A small sound classifier, trained from scratch: widths [96, 112, 144].
Rows from block 3, named by matrix and row number. Rows with one number belong to one channel. Each number is 128 + 24 x the weight over its row's rms, rounded and kept within 0 to 255. All counts start at 0. After the name is the row's rms in percent of the matrix's.
# convs0: first width-5 conv, stride 2 (model.blocks.3.convs.0.weight, 112x96x5), inputs 0-19, a 5 kernel for each
# convs1: second width-5 conv (model.blocks.3.convs.1.weight, 112x112x5, transposed), outputs 0-18, a 5 kernel for each
convs0.52 106 [106 116 134 171 143 156 159 168 121  94 112 154  98 106 154 145 118 124 105 159 138  97 117 101 127  91  96 138 153 149 127 153 143  91 111  82  94 125 141 193 142 159 154 139 100 146 135 104 140 148 125 158 111 137 108 132 166 115 133 106 123 142 139 135 115  70 115 117 119 198 126  99 110 127 133 139 187 156 131 102 152 140 116 141 128 105 114 108 146 127 129 123 104 151 112 130 119 117 112 118]
convs0.53 096 [104  95 153 160 127 130 163 131 137 134 155 112 145 174 137 131 184 144  67  81 125 119 122  94 137 111 118  89 100 107 138 142 111 152 124 158 128 131 117 110 128 123 135 131 112 124 111 112 120 139 128 126 134 135 108 141 132  92 151  89 123  97 123 171 166 108 102 119 121 141 109 111 129 123  88 128 146 157 156 114 108 127 102 134 146 126 131 148 116 163 114 146 117 153 148 154 142 131 154  86]
convs0.54 101 [125 102 118 105 136 119 173 127 154 150 119 125  84 165  98 150 126 144 163 123 134 137  89 114 125 177 143  96 105 102 117 131 124  86 177 147 139 118 106 105 153 105 108 131 112 141 159 120 142 101 113 161 142  97 104 119 113 118 119 127  93 136 131 131 101 101  73  96 103 143 121 151 137 135 139 114 141 153 134 132 110 115 104 114 115 175 156 153 136 138 141 127 127 139 141  96 126 135 157 149]
convs0.55 102 [136 115 179  85 167 126  95  96 141 177 130 188 174 132  89  94 159 114 124 134 120 134 147 113 130 188 157 128 100 100 169 111 131  95 114  91  81 123 161 153 189 134 118 110 114 129  84 103 113 109 181 122  81 111 120 119  90 127 142 119  66 135 105 173 115 142 112  98 126 117 182 106 150 126 118 156 152 136 101  97  95 140 131 157  78 115 133 118 124 143 104 186 123  94 128 189 126 128 122 126]
convs0.56 100 [150 122 133 136 116 129 108 123 114 100 140 137 146  79  52  92 174 164 147 116  93 131 158 167 112 145 152 138 148 124 138 138 137 143 107 133 109 137 108 111 168 127 137 124 119 134  69  97 121 118 107 107 119 149 132 100 122 133 154 159 132 143 149 127 146 138 120 124  97 123 131 100 182 136 109  96 106 121 104 153 126  96 150 196 150 147 112 121  97  99 147 136 114 118  91 148 147 110 121 106]
convs0.57 103 [134 152 121 106 126 122 127 123 120 101 146 185 117 108 111 146 128 154 187  99 149 164  99 124 176 163 170 189 139 124 119 106 150 170 146 133 122 127  98 156 140 127 139 112 167 118 105 142 108 131 127 149 138 130 124 149 163 125  99 125 133 143 149 101 118 108 124 166 117  87 140 107 168 130  78 118 152 133  85 106  94 120 103 127 135  80 119 128 149 156 120 143  93 153 151 145 200 153 125  87]
convs0.58 106 [140 130 174 129 103 158 120  89  84 123 140 127 144 119 124  84 152 127 120 147 122 113 163 110 129  74 136 153 116 186 174 145 139  98  70  87 119 159 154 124 117 116 115 160 147 125 138 130 146 138  95 128  97 145 160 107 120 126 152 138 101 121 141 164 139 102 142 111 182 118  73  95 156 189 142 151 145 142 116 101 136 126  88 140 107 114 155  99  96 116 133 100 160 138 119 119 137 155  99 115]
convs0.59 097 [ 93 170 161  91 119 128 104 136 128 141 171 136 129 141 111 143 148  80 132 118 108 136 121 142  82  82 160  91 123 164 151 104 142 109 115 145 131 155  71 149 132 149 126 112 114  63 178 171 113 133 123 101 127 128 114 113 165 143 184 141  94 126  87 147 101 124 156 107 113 132 147 113 143 135 107 113 143 113 120  94 113 146 117 150 134 162 128  99 126  94 177 127 123 115 146 123 144 110 127 151]
convs0.60 097 [157 103 154 102  78 113 179 144 122 125 106 165  78 140 141 133 134  99 124 139 129  99 142 147 120  95 161 103 129 104  94 164 125 121  91 175 123 113 123 136 181 152  84  97 157 172 127 101 115 134 163 121 129 158  91 123 163 140 190 103 116 148 104 137 151 161  86 109  99 109 151 147  79 126 118 102 137 145 113 128 124 115 165 158 152 120 106 142 152 136 128  96 158 155 113 124 104 134 137 147]
convs0.61 093 [109 136 118 136 110 134 124 100 171 143 101 191 117 120 129 100 163 108  94 118 146 138 128 122 155 138 101 137 141 130 129 162  78 108 114 152 110 146 124 112  91 138 149 130  86 121 176 127 102 134 134 146 134 108 130 108 122 115 196 144 140 172 151 157 211 108 121 115 123 120  85 150 116 103 138 100 136 147 144 128 150 111  88 139 107 157 130 115 104 147  99 150 171  86 109 123 141 135 153 113]
convs0.62 113 [102 111 139 126 150 126 112 142 121 149 139 176 101 122 150 109 108  98 158 125 100 132 157 104 135 132 118 142 116 110 165 118 166 108 139 139 112 140 144 124  91 128 136 149 104 134 129 119 104 135 116 114 164 103 109 180 106 150  95 132 124 124 111  88 152 116 103 126 147 112 163  70 109 143 148 122 163 101 139 118  90 133 139 146 122 138  75 121 144 153 125 142  94 130 138 184 116 152 162 106]
convs0.63 098 [126 109 139 150 143 105 154 120 131 139 148 126 121 119 125 138 131 145 136 109 114  81 117 134 141 109 132 158 119 114 176 104 169 132 104 154 138 127 159 155 138 135 115 105 149 128 125 135 164 102 151 109 126 134 129 152 132  93 127 150  84  89 115 138 137 131  96 129 197 181  87 102 137 140 139 117 131 152 101 140 144 121  80 108 106 120 129 121 121 105 117 110 148 145 131 164 100 117 112 129]
convs0.64 102 [ 94  94 133 159 147 124 175 124  87 101 102 105 118  71 137 121 133 109 145 141 124 158 137 126 113 143 151 127 148 116 129 120 146 133 158 109 118 117 127 154 110 109 142 114 116 136 188 161 152 128 116 148 142 158  72 122 158 131 180 113 148 155 128 110  81 116  81 165 119 129 124 139 119 105 151  92 140 130 138 132 124 100 138 151 148 123 191  70  75 153  96 108 139 158 132  58 151 150 151 144]
convs0.65 102 [148 192 129 115 105 135 172 119 141 111 137 116 131 136 119  96  96 124 122  97 142 143 129 130  94 132 117 139 117 162 134 109  77 154 107 127 173 102 116 168 125 136 148 171 100 101 123  62 134 167 111 146 147 111 143 101 131 122 176 106 118 128 152  97 163 113 124 117 114 154 122 171 156 117 137 102 126 110 126 144 111 108 143 131 128 131 156 100  92 131  89 136  89 110 132 143 116 132 113 106]
convs0.66 100 [ 92  85 159 118 116 100 125 104 152 175 105 160 138 149 162 149 110 118  88  88 116 135 117 110 131 113  75 112 146 106 147 150 115  89 127  57 127 150 117 190 108 112 151 171 107 134 102 151 137  98 129 118 115 106  67 144 127 127 125 134 113 149 129 152 127  77 112 101 141 158 141 102 138  74 140 115 135 130 132 146 162 156 103 125  97 116 124 134 156 166 123 161 122 150 174 145 104 118 142 129]
convs0.67 105 [132 140  84 140 151 135 106 112 168 143 139 166  99 118 127 126 150 114 115 178 155  93  95 118 143  85 119 148  85 131 115 173 122 133  99 142  93 140 119 175 135 155 120 115 141 124 110 146 145 151 124 105 162 156 161  78 197  69 123 119 133 124 159 107 175 134 103 104 146 127  97 128 116 115 133 109 140 138 120 105 110 164 166  94 149 167  98 121 130 132 132 134 105 118 139 128 119  98 133 130]
convs0.68 080 [153 151 126 112  90  84  65  95 164 163  96 119 132 142 156  76 108 136 143  94 122 134 143 102 108 116 145 144 189 166 111 122 164 154 138 107  96 128 109 118 116  88 110 104 112  97 139 149 148 126  88 177 130 146 146 118 100 105 163  99 139 131 134 131 101 102  94 138  87  87 122 158 122 147 103 111 104  89 127 141  72 118 121  89 137 166 133  97 114 142  91 166 112 126 122 109  88 160 177 158]
convs0.69 108 [158 145 140 156 102 101  99 151 176 149 157 103 113 152 164 131 127  84 144 175 156 116 126 136 131  97 143  99 129 126 131  86  93  84 160 113 148 126 101 146 112 154  78 114  88 135 151 138 112  81 109 144 152 143 134 110 129 125 127  90  48 109 166 144 147  81 104 124 140 143  87 131 166 147 148 119 154  98 117 141 120 180 156 125  86  94 151 144 129 156  88 113 114 107 153  97 132 104 142 138]
convs0.70 109 [104 148 107 145 126  95 102 117 158 135 157  61 122 178 145  78 143 135 127 147 129 134 115 124 125 120 147 157 118 120 127 126 123  87 130 152  98 104 143 168 145 107 130 131 136 142 136 128 110 129 132 128 104 102 120  98 161 131 138 104 114 113 131 146 132 139 142 118 117 143 108 150 147 142 150 122 126 148 183 116 124 141 108 165 135 128 108 144 160 152 126 118 129 126 127 121 125 157  90 125]
convs0.71 089 [144 157 134 102 153 154 145 102 125 124 129 114 135 115 161 181 124 160 127 143 125 179 214 111 171 113 119 102 157 128 133 133 133 107 112 123 107 118 158 134 114 107 107 100  96 129 114 139 125 139  67 126 104 170 137 124  95 184 119 128 103 151 102 100 131 133 169  86 111 103 124  78 139  89 154 143 126 104 135 131 113 133 133 156 155 160 145  86  83 114 121 135 146 137  72 133 156 134  73 110]
convs0.72 107 [125  85 124 116  99 116 135 150 105 121 164 108  84 136  76 103 133 140 139 119  83 138 123 172 163 136 143 156 117 115 112  94 151 115 132 108 135 129 141 127 129 127 131 114 109 100 133 151 121 150 116  94 141 130 152  94  92 110 139 132 149  91  99 112 128  92 175 111 121 200 152  89 178 102  95 127 157 124 120 129 123 131 122 111 123 124  95 103 137 145 160 127 129 155 107 163 174 161  78 117]
convs0.73 093 [169 114 116 104 141 113 138 145 138 106  85 133 134 157 135 136 126 115 136 103 156  87 121 106 132 108 185 127 113 105  61 161 160 171 181 154 147 127 117 146  77 117 119 136 172 117 134 116 104 155 120 128 135 146  80 152  90 137 137 158 103 129 111 141 129 119 105 156 141 131 139 165 130  99 125 133  81 137 130 146  68 135 104 107 121 152 116 156 144 125 146 132 152 154 122 119 106 103 145  77]
convs0.74 120 [ 92 135 169 177  90  90 112 177 112 146 133 138 121 124 145 161 122 105  95 147 160 140 118  86 115 152 130 112 159 116  95 124 162 150 160 125 131 153 117 133 147 142  98 137 103 156 135  89 145 131 138 114 105 141 123 117 121 150 123 129 146  71 133 112 117  95 147 127 133 178 145  98 136  69 121 123 137 162 107 113 159 152 108  91 118 131 142 117 157  96  97 116 126 118 127 122 106 169 128 109]
convs0.75 104 [152 107 110 123 136 151 143 128 127 110 168 120  82 134 151 119 132 132  97 140 113  73 146 140  99 162 170 115 132  67  95  99 108 136 156 128  85 129 125  84 132 137  87 150 145 162 132 148 154 103 163 126 131 110 108  89  88 146 123 159 147 116 126 134 122 143 128 148 121 132 166 134 125  77 129 166 163 137 106  96 155 173  82 116 115 146  93 137 127 133 120 165 120 118 145 175  88 113 143  89]
convs0.76 103 [104 166 126  97 152 169 169 125 121  77 137 131 135 140 104 114  73  94 134 137 107 121 179 150 155 147 147 150 130  92 139 134 132 110 114  82 151 127  97 131 127 150 132 141 168 201 120 154  88  90 123 129 152 111 110 159 123 112  96 134 171 130  81 158 124 141 125 135 109 153 139 130 116 146  71 149 130 141  85  92 105  88 130 112 109  83 110 108 124 149 175 128 125 158 135 154 131 158 100 137]
convs0.77 099 [158 108 117 129  91 132 149 147 108 114 150 140 146 107 114 108  86 124 135 136 137  88 126  99  96 130 168 175 184  91 133 110 125  83 115 163 121 116 117 148 144 118 124 121 130  89 141 144 164 110 153 134 120 131 109 114 183 124 106 118 110 162 129 154 137 139 170 142 105 161 134 130  91 119 127 107 126 140 136 119 116 105 123 198 128 133 162 163 109  92 112  98 142 122 152 108 170 121 127 150]
convs0.78 101 [135 116 138 106 147 156 164 111  97 151 140 104 103 125 138 160 126 107 109 128 122  99 143  96 131 120 118 125 187 130 121 156 163 106  75 115 102 116 165 135 156 122 115 146 124 115 119 147 142 127 106 131 114 147 141 100 138 136  92 132 132 111 120 157 134 106 143 124  86 167 124  92 113 119 121 103 120 126 200 155 124 144  96 107 120 192 150 112 142  80 187 168 136 133  76 106 102  99 137 135]
convs0.79 096 [143 161 118 106 171 198 138  98  88  96 124 117 151 151 136 113 126 111 110 136 100 115 140 107 135 140 158 118 104 151 115  96 157 131 140 127  83 137 122 119 131 101 109 115 137  98  81 155 111 110 110 114 113 107 140 110  89 151  94 109 151 129 150 157 108  96 144 161 144  87 115 115 131 124 138 142 126 112 117 100 148 142  95 107 138 152 112 161 113 110 157 121 126 156  90 124 129 142 102  54]
convs0.80 106 [114 127 113 179 112 143 184 127 141 110 125 142 133 123 100 147  92 100  94 123 144 173 109  96  93 118 162 146  84 108  80 127 138 117 150 125 155 122  80 108 121  79 111 175 167  70 145 151 141 120  85 105 117 125 136 125 110 131 140 103 130  81 161 129 159 108 126 111 147  92 144  79 141 111 120 124 145 132 134 132 122 106 137 127 114 184 119 141 139 112  92 138  96 103 131 166 138 118 135 112]
convs0.81 100 [115 121 115  89 147 112 105 122 110 156 124  98 146 135 138  88 136 129 111 154 108 121 120 146 151 130  88 155 129 116 130 110  96  93 135 143 115 177 169 106  91 116 157 155 114 126 140 136 113 137 113 142 114 130 139 127 105 134 123 178 106 148 149 116 134 106 115  97 181 153  99  75 159 160 126  89 119 137 104 135 131 104 141 161 122 112  94 121 125 121 100 180 143 144 121 112 149 171  89 164]
convs0.82 092 [144 163 161 119  82 133 162 115 104 206  97 142 123 113 113 126 108 130  88 172 135 139 134 159 111 137 143 187 142 132  79 158 141 139 112  84 140 135 124 126 128 119 115 123 109 140 104 111 101 142 103 137 111 113 158 137 139 160 116 138 166 101 114  93  92 122  92  91 122 106 162 104 127 155 116 137  98  94 136  97 131 126  99 194 172  83 136  92 101 134 122 101 143 153 100 106 136 148 141 143]
convs0.83 101 [134 178 101 152  98 101  61 128 172 157  74  80 127 150 153 126 154 175  98 140 143  94 130 119 123 142 105 109 177 134 109  94 150 125 157 144 137 101 104 100 150 104 172 126 136 127 171 100 132 150 124 137 118 137 106 169 139 114 103 134 117  85 113 142 125 159 110 112 159  87 113 137 153 154  84 113 150  85 149 155  81 150 123 155 121 135 108 155  82 122  92 132 136 124 142 119 124 155 106 155]
convs0.84 095 [188 156 131 110 154 111 116 126 143 127 154 114 128 112  89  90  85 123 155  78 121 105  89 147 211 182 216 111 123 139 127  92 127 155 128 168 132 114  99 130 144 146 103 139 115  96 192 144 113 138 128 133 138 111 156 129 118 104 141 159 136  78 118 136 118 130 160 174 104 117 179 166  88 149 118 141 138 133 125 161  83 161 118 147 106  91 120 108 112 119 119  93 136  98 148 147 144  85 186 121]
convs0.85 086 [111 155 136 108 124 115 131 105 165 109 128 155 106 104  85  88 161 143 180 163 142 123 134 147 128 145 109 156 121  68  66 158 152 154 122 108 147 120 111 161 150 165 156  92  94 101 148 166 163 150 122 143 125 153 124 128 165 103 166 149 128  97 101 140  99  69 134 116 108 139 183 130 134 109  93 124 118 142 176 126 135 130 139 108 113 156 117 115  86 137 118 130 139 145 101 140 133 145 122 118]
convs0.86 104 [111 105 136 122 125 163 119 113 138 134 123 123 166 161 132 111 126 150 110 129 112 111 123 128 117 123 138  92 124 107 116 101 106 133 118 117 150 154 131 112 171 108 121 133  74 132 103 114 159 125 117 121 121 110 124 129 134 130 114 122 103 120 126 125 162 144 115 145 133 108 140 109  91 129 145 141 145 101 100 155 173 151 122 125  78  84  81 138 164 147 110 101 109  92 167 127  92 138 142 142]
convs1.52 107 [119 119 113 126 126  89  86 116 145 102 146 127 143  81 136 158 149  92 145 113 148 112 123 130 155 125 106  88 117 112 112 128 153 134 149 148 145 116  94 155  87  79 129 143 159 100 125 145 132 122 144 129 121 115 115  77 146 165 119 112 135 117  68 149 119 122 121 162  81 128 108 109 138 179 139  76 136 139 163 135 153 130 137 151 101 129 130 166 157  85  74 101 115 180 163]
convs1.53 092 [100 149 153 128 157 125 135  93 117 149 112 143 161 134  47 120 139 132 135 142 141  77 137 146 189 147 137 109 159 117 105 143 119 152 137 127 148 137 108 142  78 134 139 127 146  74 106 166 164 171 108 142 140 151 105 125 209 149 110 101 142 170 118 139 118 134 146  92 201 135 133 157 150 142  83 165 132  61 153 138 113 121  98 144 137 103 109 137 121 193 109 128  90 116 147]
convs1.54 100 [155 139 129 163 123 150 100 108 129 127 121 124 136 124 146 182 109  83  97  93 147 143 111 142  92 162 119 130 130 117 140  98 120 121  92 159 135 109  85  86 108 147 145 135 130 138 136 141 127 143 146 101 109 131  95 136 140 134 130 117 128  94  77  98 152 122 113 127 149 157 193 168 104 133 117 154 113 118 132 147 153 179 125  81  99 148 107 122 146 109 161 127 120 140 119]
convs1.55 101 [109 134 142 152 129 135 100 131 149 139 126 110 140 133 135 172 128 139  93 153 157 115 125 126 140 110 139 119 134 118 133  90 158 130 120 133 120 133 124 152  72 131 102 131 180 136 129  88 137 148  91 135 168 168 135  82 130 165 126 171 105 158 159 149 135 141 100 147  90 143 130  88 122 168 116 122 139 128 103 178  92  87 142 149 172 104 195 190 137 126 113 154 165 161  94]
convs1.56 104 [114 123 143 120 129 133 114 101 145 128 124 135 141 104 151 144 117 102 115 139 153 148 123 145 133  87 177 105 104  86 154 112 136 151 164 116 160 156 148 107 135  99 143 116 111 142 126 114 114 140 102 107 111 177 173  78 146 114 151 221  84 124 125 131 179 137 133 136 100 107 156 188 127  76  70 145 129 138 103 141 146 136 133 108  67 158 157 155 112  83 164 143 156 156 134]
convs1.57 098 [150 118 114 149 130 153 132 142  84 121 156 129 131 133 165 103  95 114 149 180  91 142 179 137 155 120 149 118 140 113  90  91 156 131 133 101 125 154 133 127 100 102 127 133 136 150 105 114 101 142 108 115 136 115 117 118 129 156  89  91 133 149 128 122 116  98 164 144 121 141 137 176 119 129 106 178  97 152 128  71 137 152 107  93  90 128 126 107 115 133 116 145 136 105  97]
convs1.58 104 [134 105 134 120 123 100 165 157 136 121 114 100 169 167  91 133 117 104 131 109 143 120 120 101 130 152 146 128 124 134  88 138 143 144 123 115 143 122 130 128 118 153 128 129 134 140 132 117 135 129  94 143 158 132 128 152 110 154  92 165 160 110 150  68 133  96 103 137 112 138 171 120 102 127 128  77 144 130 117 189 121 108 101 122 190 142 131 129 149 115  94  87 151 117 168]
convs1.59 099 [112 121 140 148 150 123 102 132  97 156 147 174 157 111 131 131 114 145 137 143 125 122 159 128 151 107 100 131 145 156 104 125  97 119 126 131 111 110 112 153 137 151 109 130 115 101 115 136 166 125 111 109 149 138 138 140 161 104  69 162  56 137 148  97 203  88  91 109  94 161 126 133 178 135 102 160 126 149 132 126 122 131  89  79 114 131 142 136 134 127 117 138 132 130  80]
convs1.60 107 [153 148 118 147 106 131 152 144 127 138 131 100 131 142 129 116 145 155 150 146 155 126 122 117 149 148 140 160 117 165 168 139 126 118 127 105 123 180 123 107 122 160 139 119  99 153 103  85 122 110 122 122  96 161 133 118 172 147 106 111 179 128 143 117 109 135 111  98 111 127 163  95 181 161  77 164 102 104  97 124  97 127 132 101 138 102 131 109 190 122 145 162 149 157 122]
convs1.61 091 [132 119 131 132  91 142 141 147 117 145 114 101 118 154 103 152 139  91  97 113 114 111 135 142 148 115 137  94 121 120 110  95 104 136 178 152 127 101 115  83 115 104 130 137 130  97 117 122 110 129 124 121 146 121 126 145 113 114 160 134 143 172 108 178 145  99 164  87 165 122 136 127 112 116 134 136 108 137 163  92 160  90 106 128 141 146  71 121 120 102 150 137 130 110 116]
convs1.62 103 [138 143  93 149 105 137 149 160 121 142 150 134 171 135 103 119 123 129 152 127 130 142 112 150 115 113  96 196  52 234 121 120 106 181 148 125 121 132 142 114 152 131 122 108 123 130 161 143 128  87 111 146 128 139  99 133 153 102 106 130 106 145 122 174 118 156  97 137  68 142 113 115 167 192 139 168 135 125 129 117 125 141 150 128 118 126 157 149 118 121 157 132 138 164  69]
convs1.63 098 [116 139 128 117 138 121 121 135 117 129  85  84 149 133 144 125  84 128 104  98  95 105 143 112 181 148  97 153 108 162 124 156 139 156 102 111  96 118 119 117  96 130 122 137 109 102  88 124 106 179 160 132 131 113 101 137 130 117 129 130 119 129 108 161 118 127  79 113 124 137 149 145  96 170  84 166 140 134 118 110  89 119 154 143 119 102 122  98 144 134 115 120 112 176 113]
convs1.64 105 [194 149 110 118 102 122 115 148  94 135 112 168 103  93 156 145  77 127 132 166 116 102 146 147 137 181  98 120  91  86 165 146 119 105 104 144 141 108 168 152 113  88 115 112 153  63 155 148 173 119 151 146 129 118 130  58 157 144 156 109 161 138 152 139 133 113 105 123 122  97 172 137 157 135  72 151 121  83 138  93 127 128 118 139 104 113 113 125 154 168 154 141 150 125 134]
convs1.65 095 [101 103 122 106 157 107 100 140 156 104 104 165 132 120 115 110 122  93 103 161 134 114 106 147 129 162 101 129 123 131 115 188 119 119 148 159 136  90 104 128 166 110 120 140 117 118 145 111 125 137 118 101 122 100 135 122 107 137 116 146 127  96 132 142 136 116 156 108 159 108 126 125 151 102 127 107 143 149 160 127 144 101  97 135  88 162 117 122 106 107 117 119 130 127 205]
convs1.66 096 [ 81 130 118 153 118  79 113 146 121 142 103 186 155  74 144 158 119 110 144 155  99 131  94 143 181 139 138 128 125 101 115 215 148  96 118 115 124  93 133 132 113 146 138 118 142  82 195 128 133  87 151 155 143 122 158 150 120  93 109  93 170 102 121 119 138 128 162  98 105 209 127 107 125 166 145 160 124 117 150 140 127 100 160 163 125 138  99 100 121 161 105 113 148 186 155]
convs1.67 099 [145 127 104 164 131 139 108 116 135 130  87 140 149 147 118 107 146 180 116  91 112 114 144 127 162 147 116 140 103 170 133  88 155  96 123 115 126 133  79 141 131 136 100 104  96  91 118 112 116 150 102 113  95 125 150 138 109  96 110 118 105 114 136 133 100 105 119 194 116 100 134 106 114 118 101 167 161 115 103 123 143 119 133 118  82 137  99 104 112 158 131 118 102 144  83]
convs1.68 085 [145 103  88 114 107 187 164 120 130  74 148  79 122 170 107 163 172 163 143  74 123 141 114 138 120 158 109 100 117 148 103 134 140 124 137 132 141 157 132 124 105 127 130 122  89 145  86 120 139 100  97 128 139 133 146 119 101 135 140 135 202 149  97 104  88 146 148 133 105 169 128 154 154 142  68 129 160 133 126 160 160 156 143 121 147  95 143  99 152 107 128 141 146  87 122]
convs1.69 111 [102 143 125 147 159 126 106 120 146 126 134 157 132 116 159 138 127 154 120 101 168 137 162 104 118 159 102 124  94 169 137 129 118 100 104 163  92 130 135 117 207 132 100 137  95 176 165 101 112  64 149 122 123 153 132 148 131  90 109 120  83 162 119 152 139 137 140 155 115 141 138 123 140 143 157 103 112 143 174  81 108 126  78 111 148 133 104 164 150 108 107  92 121 145 131]
convs1.70 109 [129 146 148 116 101 105 104 101 120 156 148 104 119 138 156 135 123 128 122 136 133 123 152  99 152 130 138  83 139 108 177 131 142 125  78 140 125 115 101 102 118 145 113 142 111  73  94 165 155 135 144 150 132 126 111 166 111 106 140 169 109  87 141 135 151 116 140  92 103 149 165 101 140 104 104 129 103 130 106 144 127 100 128 101 130 128 112 102 157 124 138 181 130 104  81]
convs1.71 081 [176 118  95 118 206 112 176 150 154  74 163 125 121 133 105 112 174 119 111 104 126 114 111 144 168 121 118 146 111 106 142 112 119 160 201 134 132 147 173 129 182 118 162 149 110 106 150 100 114 146 115 165 190  91 152  85 124 165 151 147 122 128 100 113 165 123 168 126 105 101 117 130 155 107 114 163 162 128 148 115 138 105 114  94 194 142 186 153 108 107 126  89 142 121 140]
convs1.72 108 [133 111 159 156 151 164 101 143 113 132  94  92 179 105 114 124 109 139 117 150 108 119 129 127 170  94 130 145 151 128 115  64 115 150 155 109 125 124  99 162 154 114 139 111  85 132  96 137 151 143 140 134 161 147 101 101 136 141 128 145  66 117 136 136 178 131 112 128 144 124 146 185 146 142  88 169 137  83 155 115 188 141 163 109  54 153 166 127 107 123  89 148 129 119 170]
convs1.73 102 [122 139 150 116 112 171 121 106 116  89 113 182 138  97 136 155 119 123  92 111 113 143 123  89 125 134 114 148 137  84 108 116 118 132 152 108 131 129 120 126 180 137 126 127 110 131 111  93  94 176 165 150  96 152  97 127 101  84 113 159 146 118 151 117 103 152 128  97 126 137 165 143 128 134 139 129  97 138 130 124  88 121 166 142 117 151 159 106 122 148 131  97  98 103 125]
convs1.74 110 [101 121 156 170 119 147 158 128 125 120 177 166 177 128  82 135 122 125 114 119 116 134 152  80 175 114 151 143 100 150 125 173 144 105  90 112  99 128  98 153 157 110 104 105 122 104 148 124 188  95 198 126 128 167  59 130 160 137 120 110 135  91 149 133 105 101 120 106 115 130 136 164 179  95 112 142 125  89 113 161 123 114 118 124 136  84  79 130 134 144  95 102 147 137 121]
convs1.75 098 [115 126 146 121 108 151 159  96 156 111 141 122 128 138 150  63 155 141 127 190 144 137 143 138 110 155 106 146 127 132 221 131 139 117  84 156 120 143 121 107 112 124 112 127 170 135 118 111 110 162 117 135 130 155 144  95 160  91 134 157  91  94 126 144 166 144 100 138 140 139 161 148 109  63 127  93 126 126 159 155 116 165  98 111 124 139 124 106 119 135 136 143 148 131 124]
convs1.76 116 [120 108 123 102 125 126 116 131 136 111 135 110 179 127  83 129 117 119 139 160 130 126 122 156 135 127 128 109 131 154 142 122 135 115 120 105 142 141 138 122  96 124 119 146 142 104  64 116 171 157 106 149 135 158 153 158 169 141  97 132 124 160 103 130 144 155 126 130  71  97  53 115 107 156 139 103 123 100 111 188  96 124 133 150 137 137 160 111  83 142  79 131  95 101 177]
convs1.77 094 [121 144 121 130 137 114 137 119 111 114 116 119 128 125 143 117 122 110 119 110 117 106  80  96 144  71 139 125  93 171 167 119  98 101 140 125 122 118 125 114 122 102 124 130  96 137 114 102 115 139 149 148  94 122 152 120 167 113 105 147 106 134 137 151 115 119 111 121 132 129 105  62 160 141 137 119 129 105  95 169 118 105 140 123 115 113 150 167 146 101  94 120 155 138  88]
convs1.78 100 [141 104 150 144 111 128 140 129 115 149 115 163 165  51 127 191 141  88 141 140 126 121 154 116 162 109 135 174 137 141  95 157 133 120 132 126 124 109 102 167  83 151 141 138 164 108 125 148 159  76 151 132 126  79 138 102 151 125 105 125 141  90 127 132 167 151 105  69 106 211 127 156 174 107 140 182 150 108 133 100 171 124 142 136 150 158 141 162  94  64  85 116 158 154 133]
convs1.79 093 [144 157 165 144 197 164 143 167 120 112 106 154 152 132 133 106 139  78 144 142 120 113 118 124 153 113 123 112 144 114 150 122 141 128 150 108 115 126 145 144 128 145  87 103 159 144 125 118 127 133 166 103  98 162  68 149  68 175 156  95 114  68 162 121 183 113 149 117 125 122 134 114 134  99 160 146 129 121 149 104  92 119 155 150 190 170 132 124 107 135 104 129 177 126 161]
convs1.80 100 [107 150 118 159 114 132 162  91 123 159 116 215 138  41  89 108 137 128 132 186 117 115 125 121 140  82 152 101 148 146 184 129 107 149 103 147 139 119 135  89 117 156 154 162 125  95 137 191 141 138 145 114 127 114 135 156 141  85 128 137 101 106 133 123 170 194  97 135  91 129 165 145 117 101 102 144 135 110 119 120 157 102 122  84 154 115 131 142 116 162 123 126 181 175 100]
convs1.81 099 [105 132 144 159 135 137 110 113 112 136  94 133 151 107 113 114 128 125 138 121 137 123 107 111 146 119 180 102 137 141 142 137 157 102 136 140 115 130 106 144 141 110  96 126 119 148 160 110 115 154 160 133 125 125  95 161  77 125 141  73 145  72 164 133  86 124  99 130 131  96 121 155 165 102 106 123  90 126 135 138 103 124 126 108  81 173 124 120 157 105 132 110 133 135 134]
convs1.82 089 [ 89 115 129  90 121 162 118 150 133 159 136 125 127 113 134 103 124 126 112 107 145 125 121  83 116 125 132  86 158 157 129 145 157 106 119 160 146 123  81  98 168 147 110 118  90 146 121 135  84 143 116 115 121  63 148 139 107 129 133 144 135  90 146 104 142 169 157 123 117  89 105 163 163 152  82 122  99 127 146 132 104 110 105 131 123 104 146 120  96 120 151 130 147 131 126]
convs1.83 094 [123 170 106 141 154 141 127  81 104 177 112 145 160 135 132 124 122 101 134 105 151 101 125 127 133 125 119 143 110 147 114 165 163 126 115 146 110 145  96  82 132 135 150 149 127 106  95 102 180 122 117 122 120 138  82 139 138 108  93 158 118 147 139 110  88 103 153  78 142 152 137  93 184 117 123 138 152 132 140 128 115 117 121 122 142 165 120 126 108 134 127 130 116 135 110]
convs1.84 100 [105 105 142 136 152 121 134 128 121 126 120 134 140  98 118 109 130 120  99 155  92 103 110 116 119 149 117 138 116 138 143  97 126  94 143 122 147 160 120 114 157 119 148 137 107 122  89  95 139 152 118  93 145 187  95 168 137  78 158 126 139 114 148 169 133 192 103 119 135 119 164 110  98 143 178  74  96 139 190 156  74 101 102 129 191 130  89 148 178 128 121  93  97 150 134]
convs1.85 088 [ 95 111 103 115  77  94 128 134 113  91 107 158 194  95 128 183 111 119 140  98 152 124 100 135 146 106 125 102 112 109 137 125 162 135 108 130 144 152 148 166 155 167 145 133 104 106 102 132 138 102 139 107 161 167 134 101 140 154 117 137 125 112 125  87 146 135 124 154 120 126 107 120 155 126  75 190 120 132 120 126 172 164 141  55  64 107 163 144 167  97 101 142 126 125 161]
convs1.86 112 [127  81 147 134 121 148 165  99  89 112 163 136  93 136 167 167 142 161 152  71 183 113 138  92 135 140 128 121 102 142 146 123 158 132 115 150 154 111 105 111 188 114 110 110 121 122  97 107 103 141 126 103 132 159 119 103  92 135 141 123 129 101 184 161 137  98  96 141 128 141 154  76 133 154 105 124  92 133 115 129 151 145 148 142 126 130 136 118 121 132 122 138 130 153 122]